From a checkpoint of a small image flow-matching model.
Model: 3.63M parameters, 64-pixel images, norm groupnorm, activation silu, widths [64, 128, 128, 128].
Training: 9600 steps, batches of 512.
Data: trained on photos with spoken descriptions (Open Images, Localized Narratives), 203450 training examples.
Rows from block 4, named by matrix and row number. Each number is 200 + 30 x the weight over the matrix's rms, rounded and kept within 0 to 999. All counts start at 0.
# emb: conditioning projection (model.mid.0.emb.weight, 256x256), inputs 0-85
emb.103,200,200,200,200,200,200,200,200,200,200,200,200,200,195,200,200,199,200,249,200,200,200,199,225,200,200,201,200,200,200,200,200,200,200,200,200,200,200,200,200,200,194,199,200,200,200,200,183,200,200,200,200,200,200,199,200,200,200,200,200,200,200,200,200,200,200,194,202,200,199,194,200,200,200,200,200,199,203,200,200,206,200,200,200,200,204
emb.104,200,200,200,200,200,200,200,200,200,200,200,201,200,194,200,200,200,200,191,200,200,200,200,130,200,200,199,200,200,200,200,200,200,200,200,200,200,200,200,200,200,198,202,200,200,200,200,202,193,200,200,200,200,200,197,200,200,200,200,200,200,200,200,200,200,200,198,203,200,224,191,200,200,200,200,200,224,194,200,200,197,200,200,200,200,198
emb.105,200,200,200,200,200,200,200,200,200,200,200,200,200,200,200,200,189,200,200,200,200,200,200,200,200,200,200,200,200,200,200,200,200,200,200,200,200,200,200,200,200,200,200,200,200,200,200,211,200,200,200,200,200,200,200,200,200,200,200,200,200,200,200,200,200,200,200,199,200,203,197,200,200,200,200,200,199,200,200,200,200,200,200,200,200,199
emb.106,200,200,200,200,200,200,200,200,200,200,200,200,200,198,200,200,199,200,189,200,200,200,200,200,200,200,200,200,200,200,200,200,200,200,200,200,200,200,200,200,200,200,221,200,200,200,200,200,200,200,200,200,200,200,200,200,200,200,200,200,200,200,200,200,200,200,199,200,200,200,199,200,200,200,200,200,195,185,200,200,185,200,200,200,200,208
emb.107,200,200,200,200,200,200,200,200,200,200,200,203,200,180,200,200,200,200,268,200,200,200,201,199,200,200,200,200,200,200,200,200,200,200,200,200,200,200,200,200,200,199,228,200,200,200,200,136,152,200,200,200,200,200,197,198,200,200,200,200,200,200,200,200,200,200,199,438,200,111,207,200,200,200,200,200,154,196,200,200,194,200,200,200,200,205
emb.108,200,200,200,200,200,200,200,200,200,200,200,200,200,200,200,200,191,200,189,200,200,200,200,198,200,200,200,200,200,200,200,200,200,200,200,200,200,200,200,200,200,200,200,200,200,200,200,177,198,200,200,200,200,200,200,200,200,200,200,200,200,200,200,200,200,200,198,201,200,199,199,200,200,200,200,200,201,204,200,200,201,200,200,197,200,200
emb.109,200,200,200,200,200,206,200,200,201,379,200,200,200,200,201,224,267,200,129,200,201,199,200,0,197,200,199,200,200,200,195,200,200,200,200,200,200,201,200,200,200,47,35,200,200,200,201,212,200,200,202,200,200,200,135,200,200,200,200,200,200,196,200,200,199,200,218,199,200,265,230,200,200,200,201,200,169,198,200,200,245,174,199,199,200,219
emb.110,200,200,200,200,200,200,200,200,200,200,200,200,200,132,200,200,201,200,201,200,200,200,200,200,200,200,191,200,200,200,200,200,200,200,200,200,200,200,200,200,200,201,309,200,200,200,200,319,201,200,200,200,200,200,200,200,200,200,200,200,200,200,200,200,200,200,200,194,200,173,203,200,200,200,200,200,149,224,200,200,106,200,200,200,200,200
emb.111,200,200,200,200,200,200,200,200,200,200,200,200,200,200,200,200,200,200,202,200,200,200,200,200,200,200,200,200,200,200,200,200,200,200,200,200,200,200,200,200,200,200,200,200,200,200,200,200,200,200,200,200,200,200,200,200,200,200,200,200,200,200,200,200,200,200,200,200,200,200,197,200,200,200,200,200,199,200,200,200,201,200,200,200,200,200
emb.112,200,200,208,200,200,200,200,200,198,251,200,200,207,208,200,200,205,200,202,200,200,200,200,573,200,200,172,186,178,200,200,200,192,200,200,200,200,201,200,200,200,200,235,200,202,200,205,191,165,201,200,201,200,200,223,141,200,200,200,200,301,200,200,200,201,200,188,182,200,193,200,200,204,200,198,200,204,304,200,198,197,200,205,200,200,292
emb.113,200,200,200,200,200,200,200,200,200,200,200,200,200,157,200,200,197,200,155,200,200,200,200,196,200,200,200,200,200,200,200,200,200,200,200,200,200,200,200,200,200,195,206,200,200,200,200,195,200,200,200,200,200,200,200,200,200,200,200,200,200,200,200,200,200,200,200,194,200,202,200,200,200,200,200,200,212,200,200,200,199,200,200,200,200,200
emb.114,200,200,200,200,200,200,200,200,200,200,200,183,200,240,200,200,200,200,200,200,200,200,199,157,200,200,195,200,200,200,200,200,200,200,200,200,200,196,200,200,200,206,235,200,200,200,200,200,201,200,200,200,200,200,200,201,205,200,200,200,200,200,200,200,191,200,208,205,200,200,213,200,200,200,200,200,184,193,200,200,200,200,206,200,200,201
emb.115,200,200,200,200,200,200,200,200,200,200,200,203,200,205,200,200,197,200,184,200,200,200,199,201,200,200,200,200,200,200,200,200,200,200,200,200,200,200,200,200,200,201,198,200,200,200,200,199,195,200,200,200,200,200,199,200,200,200,200,200,200,200,200,200,202,200,204,231,200,199,207,200,200,200,200,200,191,206,200,200,197,200,200,200,200,201
emb.116,200,200,200,200,200,200,200,200,152,200,200,200,199,341,200,201,179,199,237,200,200,200,200,194,221,200,801,201,200,200,203,200,201,200,200,200,200,198,200,200,198,200,142,200,200,200,200,203,214,200,200,197,200,200,204,197,200,200,200,200,200,200,200,200,200,200,0,262,200,223,201,200,200,200,200,200,201,198,200,200,181,200,177,201,200,211
emb.117,200,199,200,200,200,200,200,200,200,197,200,200,200,202,200,200,200,200,198,200,200,200,201,198,200,200,200,200,201,200,200,200,200,200,200,200,200,200,200,200,200,200,374,200,200,200,200,191,151,200,200,200,200,200,198,200,200,200,200,200,200,200,200,200,200,200,199,200,200,193,345,200,200,200,200,200,204,138,200,200,172,200,200,200,200,233
emb.118,200,193,200,200,207,200,200,200,205,219,199,201,200,305,200,198,436,206,165,204,184,200,298,201,200,201,198,244,200,200,200,206,174,209,200,206,200,153,205,200,200,433,67,186,204,199,216,331,97,196,207,201,199,201,195,31,199,188,204,200,161,200,193,200,166,200,189,267,200,212,0,200,200,214,199,200,113,192,214,188,140,200,204,243,201,276
emb.119,200,200,200,200,200,200,200,200,200,200,200,200,200,199,200,200,71,200,200,200,200,200,200,196,200,200,193,200,200,200,200,200,200,200,200,200,200,200,200,200,200,200,200,200,200,200,200,185,200,200,200,200,200,200,200,200,200,200,200,200,200,200,200,200,200,200,200,200,200,192,193,200,200,200,200,200,198,200,200,200,218,200,200,200,200,199
emb.120,200,200,200,200,200,200,200,200,200,200,200,200,200,231,200,200,199,200,224,200,200,200,200,200,200,200,196,200,200,200,200,200,200,200,200,200,200,200,200,200,200,200,196,200,200,200,200,204,200,200,200,200,200,200,200,200,200,200,200,200,200,200,200,200,200,200,200,198,200,204,201,200,200,200,200,200,226,202,200,200,160,200,200,200,200,200
emb.121,200,200,200,200,200,200,200,200,200,200,200,200,200,77,200,200,159,200,203,200,200,200,200,201,200,200,200,200,200,200,200,200,200,200,200,200,200,200,200,200,200,218,210,200,200,200,200,214,195,200,200,200,200,200,200,200,200,200,200,200,200,200,200,200,200,200,199,207,200,220,318,200,200,200,200,200,246,369,200,200,140,200,94,200,200,199
emb.122,200,200,200,200,200,200,200,200,200,200,200,200,200,52,200,200,191,200,189,200,200,200,200,182,200,200,199,200,200,200,200,200,200,200,200,200,200,200,200,200,200,199,206,200,200,200,200,196,200,200,200,200,200,200,200,200,200,200,200,200,200,200,201,200,185,200,200,201,200,177,199,200,200,200,200,200,200,202,200,200,192,200,200,200,200,200
emb.123,200,200,200,200,200,200,200,200,200,200,200,200,200,220,200,200,204,200,216,200,200,200,200,200,200,200,200,200,200,200,200,200,200,200,200,200,200,200,200,200,200,203,121,200,200,200,200,201,195,200,200,200,200,200,200,203,200,200,200,200,200,200,200,200,200,200,200,204,200,145,215,200,200,200,200,200,211,193,200,200,209,200,200,200,200,205
emb.124,200,200,206,201,200,200,200,200,222,200,200,200,200,320,200,201,211,200,264,200,197,200,193,204,202,201,199,201,201,200,196,200,181,200,200,200,200,200,200,200,200,216,163,254,198,200,199,199,197,191,200,199,200,201,200,200,200,200,199,200,200,252,197,199,189,200,0,343,194,229,177,200,200,200,200,200,161,298,200,200,175,201,165,200,200,202
emb.125,200,200,200,200,200,200,200,200,200,200,200,200,200,200,200,200,196,200,210,200,200,200,200,200,200,200,200,200,200,200,200,200,200,200,200,200,200,200,200,200,200,200,200,200,200,200,200,198,200,200,200,200,200,200,200,200,200,200,200,200,200,200,200,200,200,200,200,200,200,202,200,200,200,200,200,200,199,213,200,200,200,200,200,200,200,200
emb.126,200,200,200,200,200,200,200,200,200,200,200,200,200,201,200,200,215,200,199,200,200,200,200,200,200,200,204,200,200,200,200,200,200,200,200,200,200,200,200,200,200,200,203,200,200,200,200,202,200,200,200,200,200,200,200,200,200,200,200,200,200,200,200,200,200,200,202,197,200,198,201,200,200,200,200,200,123,200,200,200,189,200,200,200,200,200
emb.127,200,200,200,200,200,200,200,200,200,200,200,200,200,200,200,200,200,200,200,200,200,200,200,200,200,200,200,200,200,200,200,200,200,200,200,200,200,200,200,200,200,200,197,200,200,200,200,200,201,200,200,200,200,200,200,200,200,200,200,200,200,200,200,200,200,200,200,209,200,189,200,200,200,200,200,200,195,189,200,200,188,200,200,200,200,200
emb.128,200,200,200,200,200,200,200,200,200,222,199,200,200,212,200,200,196,203,215,200,200,200,202,208,200,198,198,200,198,200,199,200,200,200,200,200,200,200,200,200,200,200,158,200,200,200,200,190,212,201,200,200,200,200,200,199,199,200,200,200,200,211,204,200,200,200,216,200,200,202,260,200,201,200,200,200,293,186,200,200,192,200,199,200,200,202
emb.129,200,201,192,200,200,200,200,200,204,197,200,192,201,194,200,213,203,196,196,191,200,200,200,201,196,200,144,201,203,199,199,200,200,200,200,195,201,524,199,200,200,200,254,200,181,200,201,184,201,200,200,197,200,200,209,200,200,200,200,200,267,198,198,200,210,200,200,43,205,199,275,200,193,200,200,200,149,199,200,201,201,200,199,197,200,170
emb.130,200,198,200,200,199,200,200,200,200,200,200,200,200,207,200,200,189,201,81,200,200,201,200,199,200,200,376,201,200,200,203,200,200,200,200,200,200,200,200,200,200,201,164,200,200,200,200,195,230,200,200,199,200,202,200,176,200,200,200,200,200,200,200,200,163,200,190,199,200,204,215,200,200,200,200,200,191,196,200,200,259,200,200,201,200,234
emb.131,200,200,200,200,200,200,200,200,200,200,200,200,200,251,200,200,211,200,292,200,205,200,196,162,200,200,195,200,200,200,200,200,200,200,200,200,200,200,200,200,200,200,199,201,200,200,200,200,202,200,197,200,200,200,202,200,191,200,200,200,200,200,201,200,200,200,276,200,200,191,189,200,200,200,200,200,168,201,200,200,193,200,200,198,200,202
emb.132,200,199,200,200,200,200,201,200,202,201,200,205,200,197,200,200,136,202,233,200,200,200,199,197,200,200,184,200,200,200,200,200,200,200,200,186,200,200,200,200,200,222,207,199,200,200,200,273,200,201,200,200,200,200,197,197,200,200,200,200,207,166,200,200,202,199,250,204,200,163,204,200,200,200,200,200,377,221,200,200,195,200,199,196,200,217
emb.133,200,200,200,200,200,200,200,200,200,200,200,202,200,529,200,201,200,200,230,200,200,200,200,199,200,200,190,200,200,200,200,200,200,200,200,200,200,208,200,200,200,201,281,200,200,200,201,197,202,200,200,199,200,200,200,194,200,200,200,200,200,200,200,200,200,200,191,177,200,185,200,200,200,200,200,200,189,200,200,200,200,200,200,200,200,200
emb.134,200,200,200,200,205,211,200,200,194,233,200,199,200,184,200,200,0,199,248,200,192,173,199,225,200,200,201,211,207,199,199,199,204,201,200,200,200,200,200,200,200,295,364,198,200,200,200,57,192,200,200,200,200,200,198,186,312,198,201,199,200,238,200,200,254,200,194,207,199,196,249,200,200,200,200,200,206,193,200,201,211,200,200,201,199,206
emb.135,200,181,201,187,200,200,199,196,237,329,199,213,201,209,200,200,153,179,194,186,204,196,184,49,200,199,220,183,199,200,199,200,200,200,200,200,200,200,200,200,201,206,97,231,200,200,200,166,177,197,200,203,200,201,204,200,198,197,185,200,178,200,195,200,306,200,235,334,200,554,1,200,201,201,202,201,115,15,200,200,239,200,195,180,200,241
emb.136,200,200,200,200,200,200,199,200,200,198,200,199,200,313,200,198,261,200,203,200,199,200,201,276,200,200,210,197,201,200,200,200,203,200,200,199,200,153,200,200,200,116,102,196,206,200,205,220,198,200,200,200,200,190,198,201,199,200,200,200,201,200,194,200,180,200,199,176,203,8,191,200,200,200,200,200,167,200,200,200,311,200,228,200,200,240
emb.137,200,197,200,200,200,200,200,200,200,200,199,200,200,180,200,200,238,200,287,200,200,200,205,173,200,198,0,200,200,200,200,200,200,200,200,200,200,200,200,200,200,206,167,201,200,200,200,241,207,200,200,215,200,201,200,200,200,200,200,200,200,200,200,200,200,200,191,196,200,407,200,200,200,200,200,200,207,234,200,200,223,200,201,200,200,234
emb.138,200,200,200,200,200,200,200,200,200,196,200,200,200,202,200,200,170,200,200,200,200,199,199,160,200,200,204,199,198,200,202,200,200,200,200,200,200,200,200,200,200,208,191,200,200,200,200,199,188,199,200,200,200,200,201,200,200,200,200,200,200,202,197,200,200,200,199,0,200,213,199,200,200,200,200,200,197,202,200,194,143,200,200,200,200,215
emb.139,200,200,200,200,200,200,200,200,200,200,200,200,200,186,200,200,4,200,173,200,200,200,200,202,200,200,201,200,200,211,200,200,200,200,200,200,200,199,200,200,200,204,190,200,200,200,200,187,222,200,200,200,200,200,200,200,200,200,200,200,200,200,200,200,196,200,201,208,200,199,0,200,200,200,200,200,200,237,200,200,200,200,200,200,200,199
emb.140,200,217,201,200,200,200,200,200,199,200,200,200,199,98,200,198,226,200,223,201,200,200,301,181,200,199,123,212,200,198,203,200,201,200,200,200,200,228,200,198,200,181,200,200,201,200,200,332,200,201,199,200,200,200,198,200,199,201,200,200,226,196,206,200,200,194,210,195,203,200,413,200,199,200,207,198,200,138,200,212,239,184,201,197,201,238
emb.141,200,200,199,200,200,200,200,199,200,196,195,200,200,258,200,190,144,200,197,199,200,200,212,334,200,200,264,200,201,200,184,200,201,200,200,201,200,207,200,200,200,167,43,211,203,200,201,178,198,186,200,200,182,200,196,201,200,199,200,199,200,161,200,200,204,202,208,203,201,194,278,200,200,203,202,200,194,207,215,205,0,200,129,203,200,248
emb.142,200,200,200,200,200,200,200,200,200,200,200,200,200,200,200,200,219,200,197,200,201,200,195,216,200,200,170,200,201,200,200,200,200,200,200,200,200,177,200,200,200,198,219,200,200,200,200,238,193,199,200,200,200,201,188,197,201,199,200,200,200,200,200,200,200,200,212,195,200,189,193,200,200,200,200,200,183,171,200,200,171,200,198,200,200,208
emb.143,200,192,200,200,200,200,200,200,200,206,201,200,200,187,200,189,196,204,155,195,200,166,200,206,204,200,192,200,200,200,200,200,201,201,200,169,200,214,200,200,206,233,177,200,200,200,200,210,225,201,200,199,201,200,200,189,200,200,201,200,200,190,204,200,203,281,278,250,200,200,346,200,200,200,200,200,242,161,200,200,265,200,200,200,200,153
emb.144,200,200,200,200,200,200,200,200,200,200,199,204,200,193,201,200,194,201,222,200,200,200,190,201,200,200,198,200,200,200,200,201,200,201,200,200,200,200,200,200,200,195,220,200,200,200,200,173,200,200,200,201,200,200,193,200,200,200,199,200,200,200,200,200,198,200,181,167,200,202,128,200,200,200,200,200,188,204,200,200,182,200,201,200,200,208
emb.145,200,200,191,200,201,200,205,200,200,268,203,203,199,217,200,197,0,207,371,188,200,200,41,161,200,199,152,199,197,214,196,200,192,201,200,196,200,207,210,200,208,92,145,179,200,200,200,259,417,191,198,200,194,198,239,219,204,200,206,200,200,200,148,201,201,201,74,215,197,0,211,200,200,179,203,200,182,182,201,201,341,203,207,195,201,130
emb.146,200,200,200,200,200,200,200,200,200,201,200,200,200,200,200,200,212,200,198,200,200,200,200,203,200,200,202,200,200,200,200,200,200,200,200,200,200,200,200,200,200,200,166,200,200,200,200,176,196,200,200,200,200,200,200,200,200,200,200,200,200,200,200,200,200,200,199,120,200,197,201,200,200,200,200,200,196,224,200,200,204,200,200,200,200,201
emb.147,200,200,200,200,200,200,200,200,200,200,200,200,200,198,200,200,200,200,199,200,200,200,200,201,200,200,241,200,200,200,200,200,200,200,200,200,200,200,200,200,200,200,204,200,200,200,200,208,200,200,200,200,200,200,200,200,200,200,200,200,200,200,200,200,200,200,200,200,200,112,203,200,200,200,200,200,200,198,200,200,200,200,200,200,200,200
emb.148,200,200,200,200,200,200,200,200,200,200,200,200,200,200,199,200,103,200,156,200,200,200,199,199,200,200,199,201,199,200,203,200,200,200,200,200,200,201,200,200,200,200,217,200,200,200,200,198,212,200,200,200,200,200,201,201,200,200,200,200,199,200,200,200,200,200,238,185,200,234,207,200,200,200,200,200,152,128,200,200,255,200,201,200,200,189
emb.149,200,200,200,200,200,200,200,200,200,200,200,200,200,154,200,200,206,201,210,200,200,200,197,200,200,200,200,204,200,200,200,200,200,200,200,200,200,200,200,200,200,190,206,200,200,200,201,243,200,200,200,200,200,201,195,200,200,200,200,200,200,200,200,200,199,200,195,202,200,189,192,200,200,200,200,200,196,150,200,200,205,200,200,200,199,198
emb.150,200,201,200,200,198,200,200,200,232,199,200,186,201,210,200,206,211,200,118,200,179,200,202,205,201,200,293,199,199,200,210,200,196,200,200,201,200,200,200,201,200,248,205,200,201,200,223,212,252,200,200,199,200,200,200,198,200,200,201,200,200,201,199,200,200,200,124,0,200,154,199,196,200,200,198,200,209,186,197,199,205,200,200,200,203,267
emb.151,200,200,200,200,200,200,200,200,200,200,200,199,200,202,200,200,197,200,198,200,200,200,200,164,200,200,292,201,202,200,200,200,200,200,200,200,200,200,200,200,200,198,211,200,200,200,200,163,201,200,200,200,200,200,199,200,200,200,200,200,200,200,200,200,197,200,190,281,200,203,201,200,200,200,200,200,276,198,200,200,205,200,199,199,200,221
emb.152,198,199,212,200,200,193,200,200,198,198,200,200,200,527,202,180,254,199,119,205,194,199,206,211,200,188,101,200,199,200,200,195,215,200,199,200,200,188,200,219,199,101,256,201,200,200,200,227,159,206,200,200,209,202,209,158,200,200,199,196,203,227,200,200,190,201,282,114,200,168,157,231,205,200,200,200,208,199,191,200,110,187,198,203,208,223
emb.153,200,200,200,200,200,200,200,200,200,199,200,202,201,200,201,199,192,200,190,200,200,201,201,203,200,200,287,200,200,200,199,200,200,200,200,296,200,206,200,200,200,219,272,210,200,200,200,198,216,200,200,200,205,200,195,201,197,201,200,200,214,242,205,200,166,198,167,242,200,220,223,200,200,200,200,200,155,99,200,200,144,200,172,203,203,204
emb.154,200,200,200,200,200,200,200,200,200,200,200,200,200,199,200,201,257,200,200,200,200,200,200,200,200,200,227,200,200,200,200,200,200,200,200,200,200,200,200,205,200,177,234,200,200,200,200,195,192,200,200,200,200,200,201,200,200,200,200,200,200,200,200,200,200,199,197,262,200,200,137,200,200,200,200,200,224,199,200,200,213,200,202,200,200,197
emb.155,200,205,201,200,200,200,200,200,165,200,200,200,200,0,200,200,136,200,198,201,200,200,195,174,200,200,403,200,200,200,201,200,200,200,200,200,200,200,200,200,200,199,298,201,200,200,199,202,209,200,200,200,206,200,202,199,200,201,201,200,300,200,201,200,200,201,190,175,200,241,246,200,200,200,200,200,236,191,199,200,227,200,329,199,200,219
emb.156,200,199,200,200,200,200,200,200,200,204,200,200,200,111,200,198,11,201,99,200,173,200,200,229,200,200,142,200,200,200,200,200,199,200,200,200,200,200,200,200,200,197,149,199,202,200,200,201,199,200,200,195,200,200,260,195,200,200,200,200,200,176,199,200,200,200,200,118,200,167,474,200,200,200,200,200,208,225,200,200,184,200,200,200,200,267
emb.157,200,199,200,200,200,199,200,200,200,201,198,201,199,11,200,209,209,203,200,201,198,200,201,263,200,200,217,208,200,200,181,204,200,200,200,200,200,201,200,200,200,84,272,203,202,200,207,273,199,199,200,196,200,200,203,201,199,200,200,200,200,198,200,200,212,200,196,95,200,213,413,200,200,200,195,200,217,206,200,200,196,200,200,185,200,195
emb.158,200,201,201,200,200,198,200,197,200,200,200,151,198,0,200,199,337,201,149,200,200,197,211,63,197,200,307,196,200,200,200,200,200,200,200,200,200,200,199,200,203,116,11,200,200,200,200,257,200,200,200,202,200,200,198,203,197,204,200,200,200,202,200,200,201,176,267,350,203,207,192,199,200,200,200,200,214,185,200,203,156,200,201,200,200,200
emb.159,200,201,200,200,200,200,200,200,200,200,200,200,200,120,201,201,179,200,175,200,200,200,199,200,195,200,200,200,200,200,201,200,205,200,200,200,200,213,200,200,200,124,160,200,200,200,200,191,209,200,200,200,200,202,201,199,200,200,200,201,200,199,202,200,205,200,165,194,200,202,200,200,201,200,200,200,200,221,200,200,170,200,194,203,200,202
emb.160,200,203,201,200,200,200,200,200,200,225,200,200,200,200,201,200,186,200,180,201,200,200,199,197,200,200,200,200,200,200,201,200,200,200,200,203,201,200,200,200,200,204,217,204,200,200,202,104,206,201,200,200,201,202,201,193,198,200,200,200,201,200,201,200,194,200,0,200,200,213,200,195,200,200,198,200,210,244,193,201,209,200,201,205,200,199
emb.161,200,200,200,200,200,202,200,200,200,195,200,200,200,199,201,199,208,200,161,200,200,200,201,199,200,200,251,200,200,200,201,200,200,200,200,200,200,203,200,198,200,204,277,200,200,200,200,211,205,200,200,201,200,200,194,199,199,200,200,200,186,198,200,200,200,200,204,187,200,215,183,200,200,200,200,200,204,210,200,200,136,200,171,197,199,186
emb.162,200,200,200,200,200,200,200,200,200,200,200,200,200,144,200,200,194,200,196,200,200,200,201,260,200,200,184,200,202,200,199,200,200,200,200,200,200,200,200,200,200,207,137,200,200,200,200,190,215,200,200,200,200,200,200,199,200,200,200,200,200,200,200,200,201,200,200,164,200,204,202,200,200,200,200,200,207,259,200,200,186,200,200,200,200,208
emb.163,200,200,200,200,200,200,200,198,200,203,200,201,200,228,200,195,296,200,224,200,200,200,203,221,200,200,43,200,199,200,0,200,194,200,200,200,200,198,199,200,200,181,182,200,178,198,199,183,206,200,200,200,192,200,103,201,200,200,200,200,200,222,203,200,200,210,200,201,200,251,437,200,200,191,200,200,176,218,200,199,210,200,202,200,200,200
emb.164,200,200,200,200,200,200,200,200,200,198,200,200,200,247,200,190,56,200,251,202,200,200,199,193,200,200,194,200,200,200,200,200,200,200,200,200,200,200,200,200,200,232,201,200,200,200,200,351,201,200,200,200,200,200,193,200,200,199,200,200,200,200,200,200,182,200,234,194,200,172,200,200,200,200,200,200,199,196,200,202,156,200,190,200,200,193
emb.165,200,178,201,200,200,182,200,201,200,209,218,194,193,0,200,198,370,200,136,223,200,200,173,282,200,199,213,207,216,200,200,191,206,215,200,200,202,178,199,200,197,327,389,194,205,200,216,232,214,202,204,188,207,200,210,200,202,203,199,200,195,216,199,200,192,187,151,201,201,254,333,200,200,196,210,186,369,287,200,201,209,209,291,203,198,174
emb.166,200,200,200,200,200,200,200,200,200,199,200,200,200,198,200,200,268,200,121,200,200,200,209,225,200,200,219,194,245,200,200,200,216,200,200,197,200,201,200,200,200,312,289,200,200,200,200,237,235,201,200,209,200,200,201,206,200,200,200,200,200,200,200,200,199,200,200,181,200,163,262,200,200,200,200,200,221,171,200,200,237,200,215,198,200,234
emb.167,193,200,201,200,200,200,200,200,200,199,200,201,200,249,200,199,184,200,206,200,200,199,204,202,200,200,199,200,200,200,201,200,200,200,200,200,200,200,199,200,200,178,313,200,208,200,200,160,165,200,200,200,201,204,199,200,200,202,199,201,196,202,200,200,200,200,124,204,199,202,40,200,201,200,200,200,210,240,200,201,189,200,200,200,200,200
emb.168,200,200,200,200,200,200,200,200,200,200,200,200,200,201,200,200,234,200,198,200,200,200,200,207,200,200,199,200,200,200,200,200,200,200,200,200,200,198,200,200,200,201,179,198,200,200,199,296,200,201,200,200,200,200,201,200,200,200,200,200,200,200,200,200,200,200,223,201,200,124,188,200,200,200,200,200,211,371,200,199,233,200,200,200,200,194
emb.169,200,200,201,200,199,200,200,200,200,198,201,200,200,200,200,191,176,200,208,201,199,200,200,215,200,200,194,250,200,200,200,200,200,200,200,199,200,206,200,200,200,206,204,201,200,200,200,168,151,200,200,200,200,200,207,200,204,200,200,199,200,200,200,200,200,200,214,237,198,293,191,200,200,200,200,200,233,204,200,200,166,200,201,200,200,200
emb.170,210,199,200,200,200,197,200,200,193,167,190,197,200,198,200,200,203,203,278,200,200,201,200,109,193,200,206,206,200,200,201,200,205,194,200,200,202,197,200,200,200,197,0,200,200,200,200,176,198,201,200,193,200,200,183,200,200,200,197,200,186,200,219,200,200,200,284,204,200,188,269,202,200,200,200,200,195,176,199,202,187,200,203,206,199,148
emb.171,200,199,200,201,200,200,200,200,199,200,199,200,200,187,200,200,180,200,235,208,200,200,200,181,200,200,210,200,203,200,200,200,200,200,200,200,200,200,200,200,200,198,168,201,201,200,200,202,189,200,200,200,199,200,200,200,200,200,200,200,200,200,200,200,200,200,162,204,200,203,187,200,200,200,199,200,208,165,200,199,199,200,200,200,200,201
emb.172,200,200,200,200,200,200,200,200,200,211,200,200,200,198,200,207,202,200,193,200,200,200,201,223,200,201,199,281,200,200,203,200,193,200,200,200,200,199,200,200,200,199,199,200,200,200,200,235,200,200,200,195,200,200,206,191,199,200,200,226,200,152,199,200,201,200,228,191,200,197,198,200,201,201,200,200,354,200,200,199,150,200,200,200,201,149
emb.173,200,195,200,200,200,200,200,199,198,186,201,204,200,249,202,198,152,200,197,200,198,200,199,72,200,198,200,232,201,200,200,200,200,200,200,200,200,189,200,200,200,29,208,200,202,200,200,289,213,200,201,200,200,200,146,200,201,201,200,200,179,200,210,200,200,198,205,268,200,195,168,200,193,200,199,200,223,179,200,201,206,200,200,174,200,219
emb.174,200,200,200,200,200,200,200,200,200,200,200,201,204,200,200,199,193,200,277,203,200,199,198,206,245,200,276,199,197,200,200,200,200,200,200,200,200,189,200,200,200,201,196,202,202,200,198,202,224,200,200,200,200,200,198,200,200,201,200,200,124,200,200,200,198,200,201,204,200,223,103,200,201,200,197,200,210,146,200,200,231,200,201,205,200,235
emb.175,200,200,200,200,200,200,200,200,200,200,199,202,199,61,199,193,176,212,205,200,200,198,208,196,200,204,136,201,200,200,198,205,200,200,200,196,200,207,200,200,201,203,386,198,200,200,200,198,217,200,200,202,200,200,200,201,200,199,200,200,200,198,244,200,200,198,140,179,193,154,295,203,200,200,200,200,214,212,200,200,111,200,200,200,190,289
emb.176,189,203,200,200,199,214,200,200,200,201,215,200,202,189,200,296,361,200,0,200,200,250,285,211,200,200,179,192,155,203,223,200,200,199,202,197,200,199,190,200,202,399,0,202,201,198,206,186,264,202,201,201,201,199,197,188,198,200,201,199,343,200,222,200,209,175,221,172,203,198,534,120,203,200,200,200,204,747,46,199,263,174,206,214,198,208
emb.177,200,200,200,200,200,200,200,200,200,200,200,200,200,165,200,200,204,200,143,200,200,200,200,217,200,199,221,200,199,200,199,200,200,200,200,200,200,200,200,200,200,212,170,200,200,200,200,246,198,200,200,200,200,200,222,200,200,200,200,200,200,200,204,200,200,200,198,183,200,213,206,200,200,200,201,200,214,274,200,200,195,200,200,203,200,210
emb.178,200,200,200,200,200,200,200,200,200,200,200,200,200,200,200,200,196,200,199,200,200,200,203,200,200,200,214,200,200,200,200,200,200,200,200,200,200,200,200,200,200,202,191,200,200,200,200,223,238,200,200,200,200,200,200,201,200,200,200,200,200,200,200,200,200,200,200,180,200,200,212,200,200,200,200,200,211,199,200,200,201,200,200,200,200,201
emb.179,200,200,199,200,200,200,200,200,200,142,207,199,200,253,200,200,75,201,142,200,200,200,200,201,200,200,186,197,201,200,200,200,200,200,200,200,201,200,200,200,200,197,215,202,200,200,199,179,200,200,200,200,200,200,198,200,200,200,200,200,195,200,200,200,200,200,201,200,200,167,201,200,200,200,200,200,242,199,209,200,206,200,200,200,200,199
emb.180,200,200,200,200,200,200,200,200,200,206,200,200,200,115,200,200,197,200,169,208,200,200,184,59,200,200,223,216,199,200,200,200,200,200,200,200,200,200,196,200,200,262,210,199,200,200,201,187,198,200,200,200,200,200,205,200,200,200,200,200,200,220,200,200,196,200,182,195,200,231,300,200,200,200,201,200,159,213,200,200,202,200,200,200,200,199
emb.181,200,200,200,200,200,200,200,200,200,202,200,200,200,148,200,200,205,200,222,200,200,200,202,200,200,200,240,200,200,200,200,200,199,200,200,200,200,200,200,200,200,200,220,200,200,200,200,200,198,200,200,200,200,200,199,200,200,200,200,200,200,200,200,200,200,200,213,208,200,200,204,200,200,200,200,200,230,229,200,200,190,200,200,197,200,206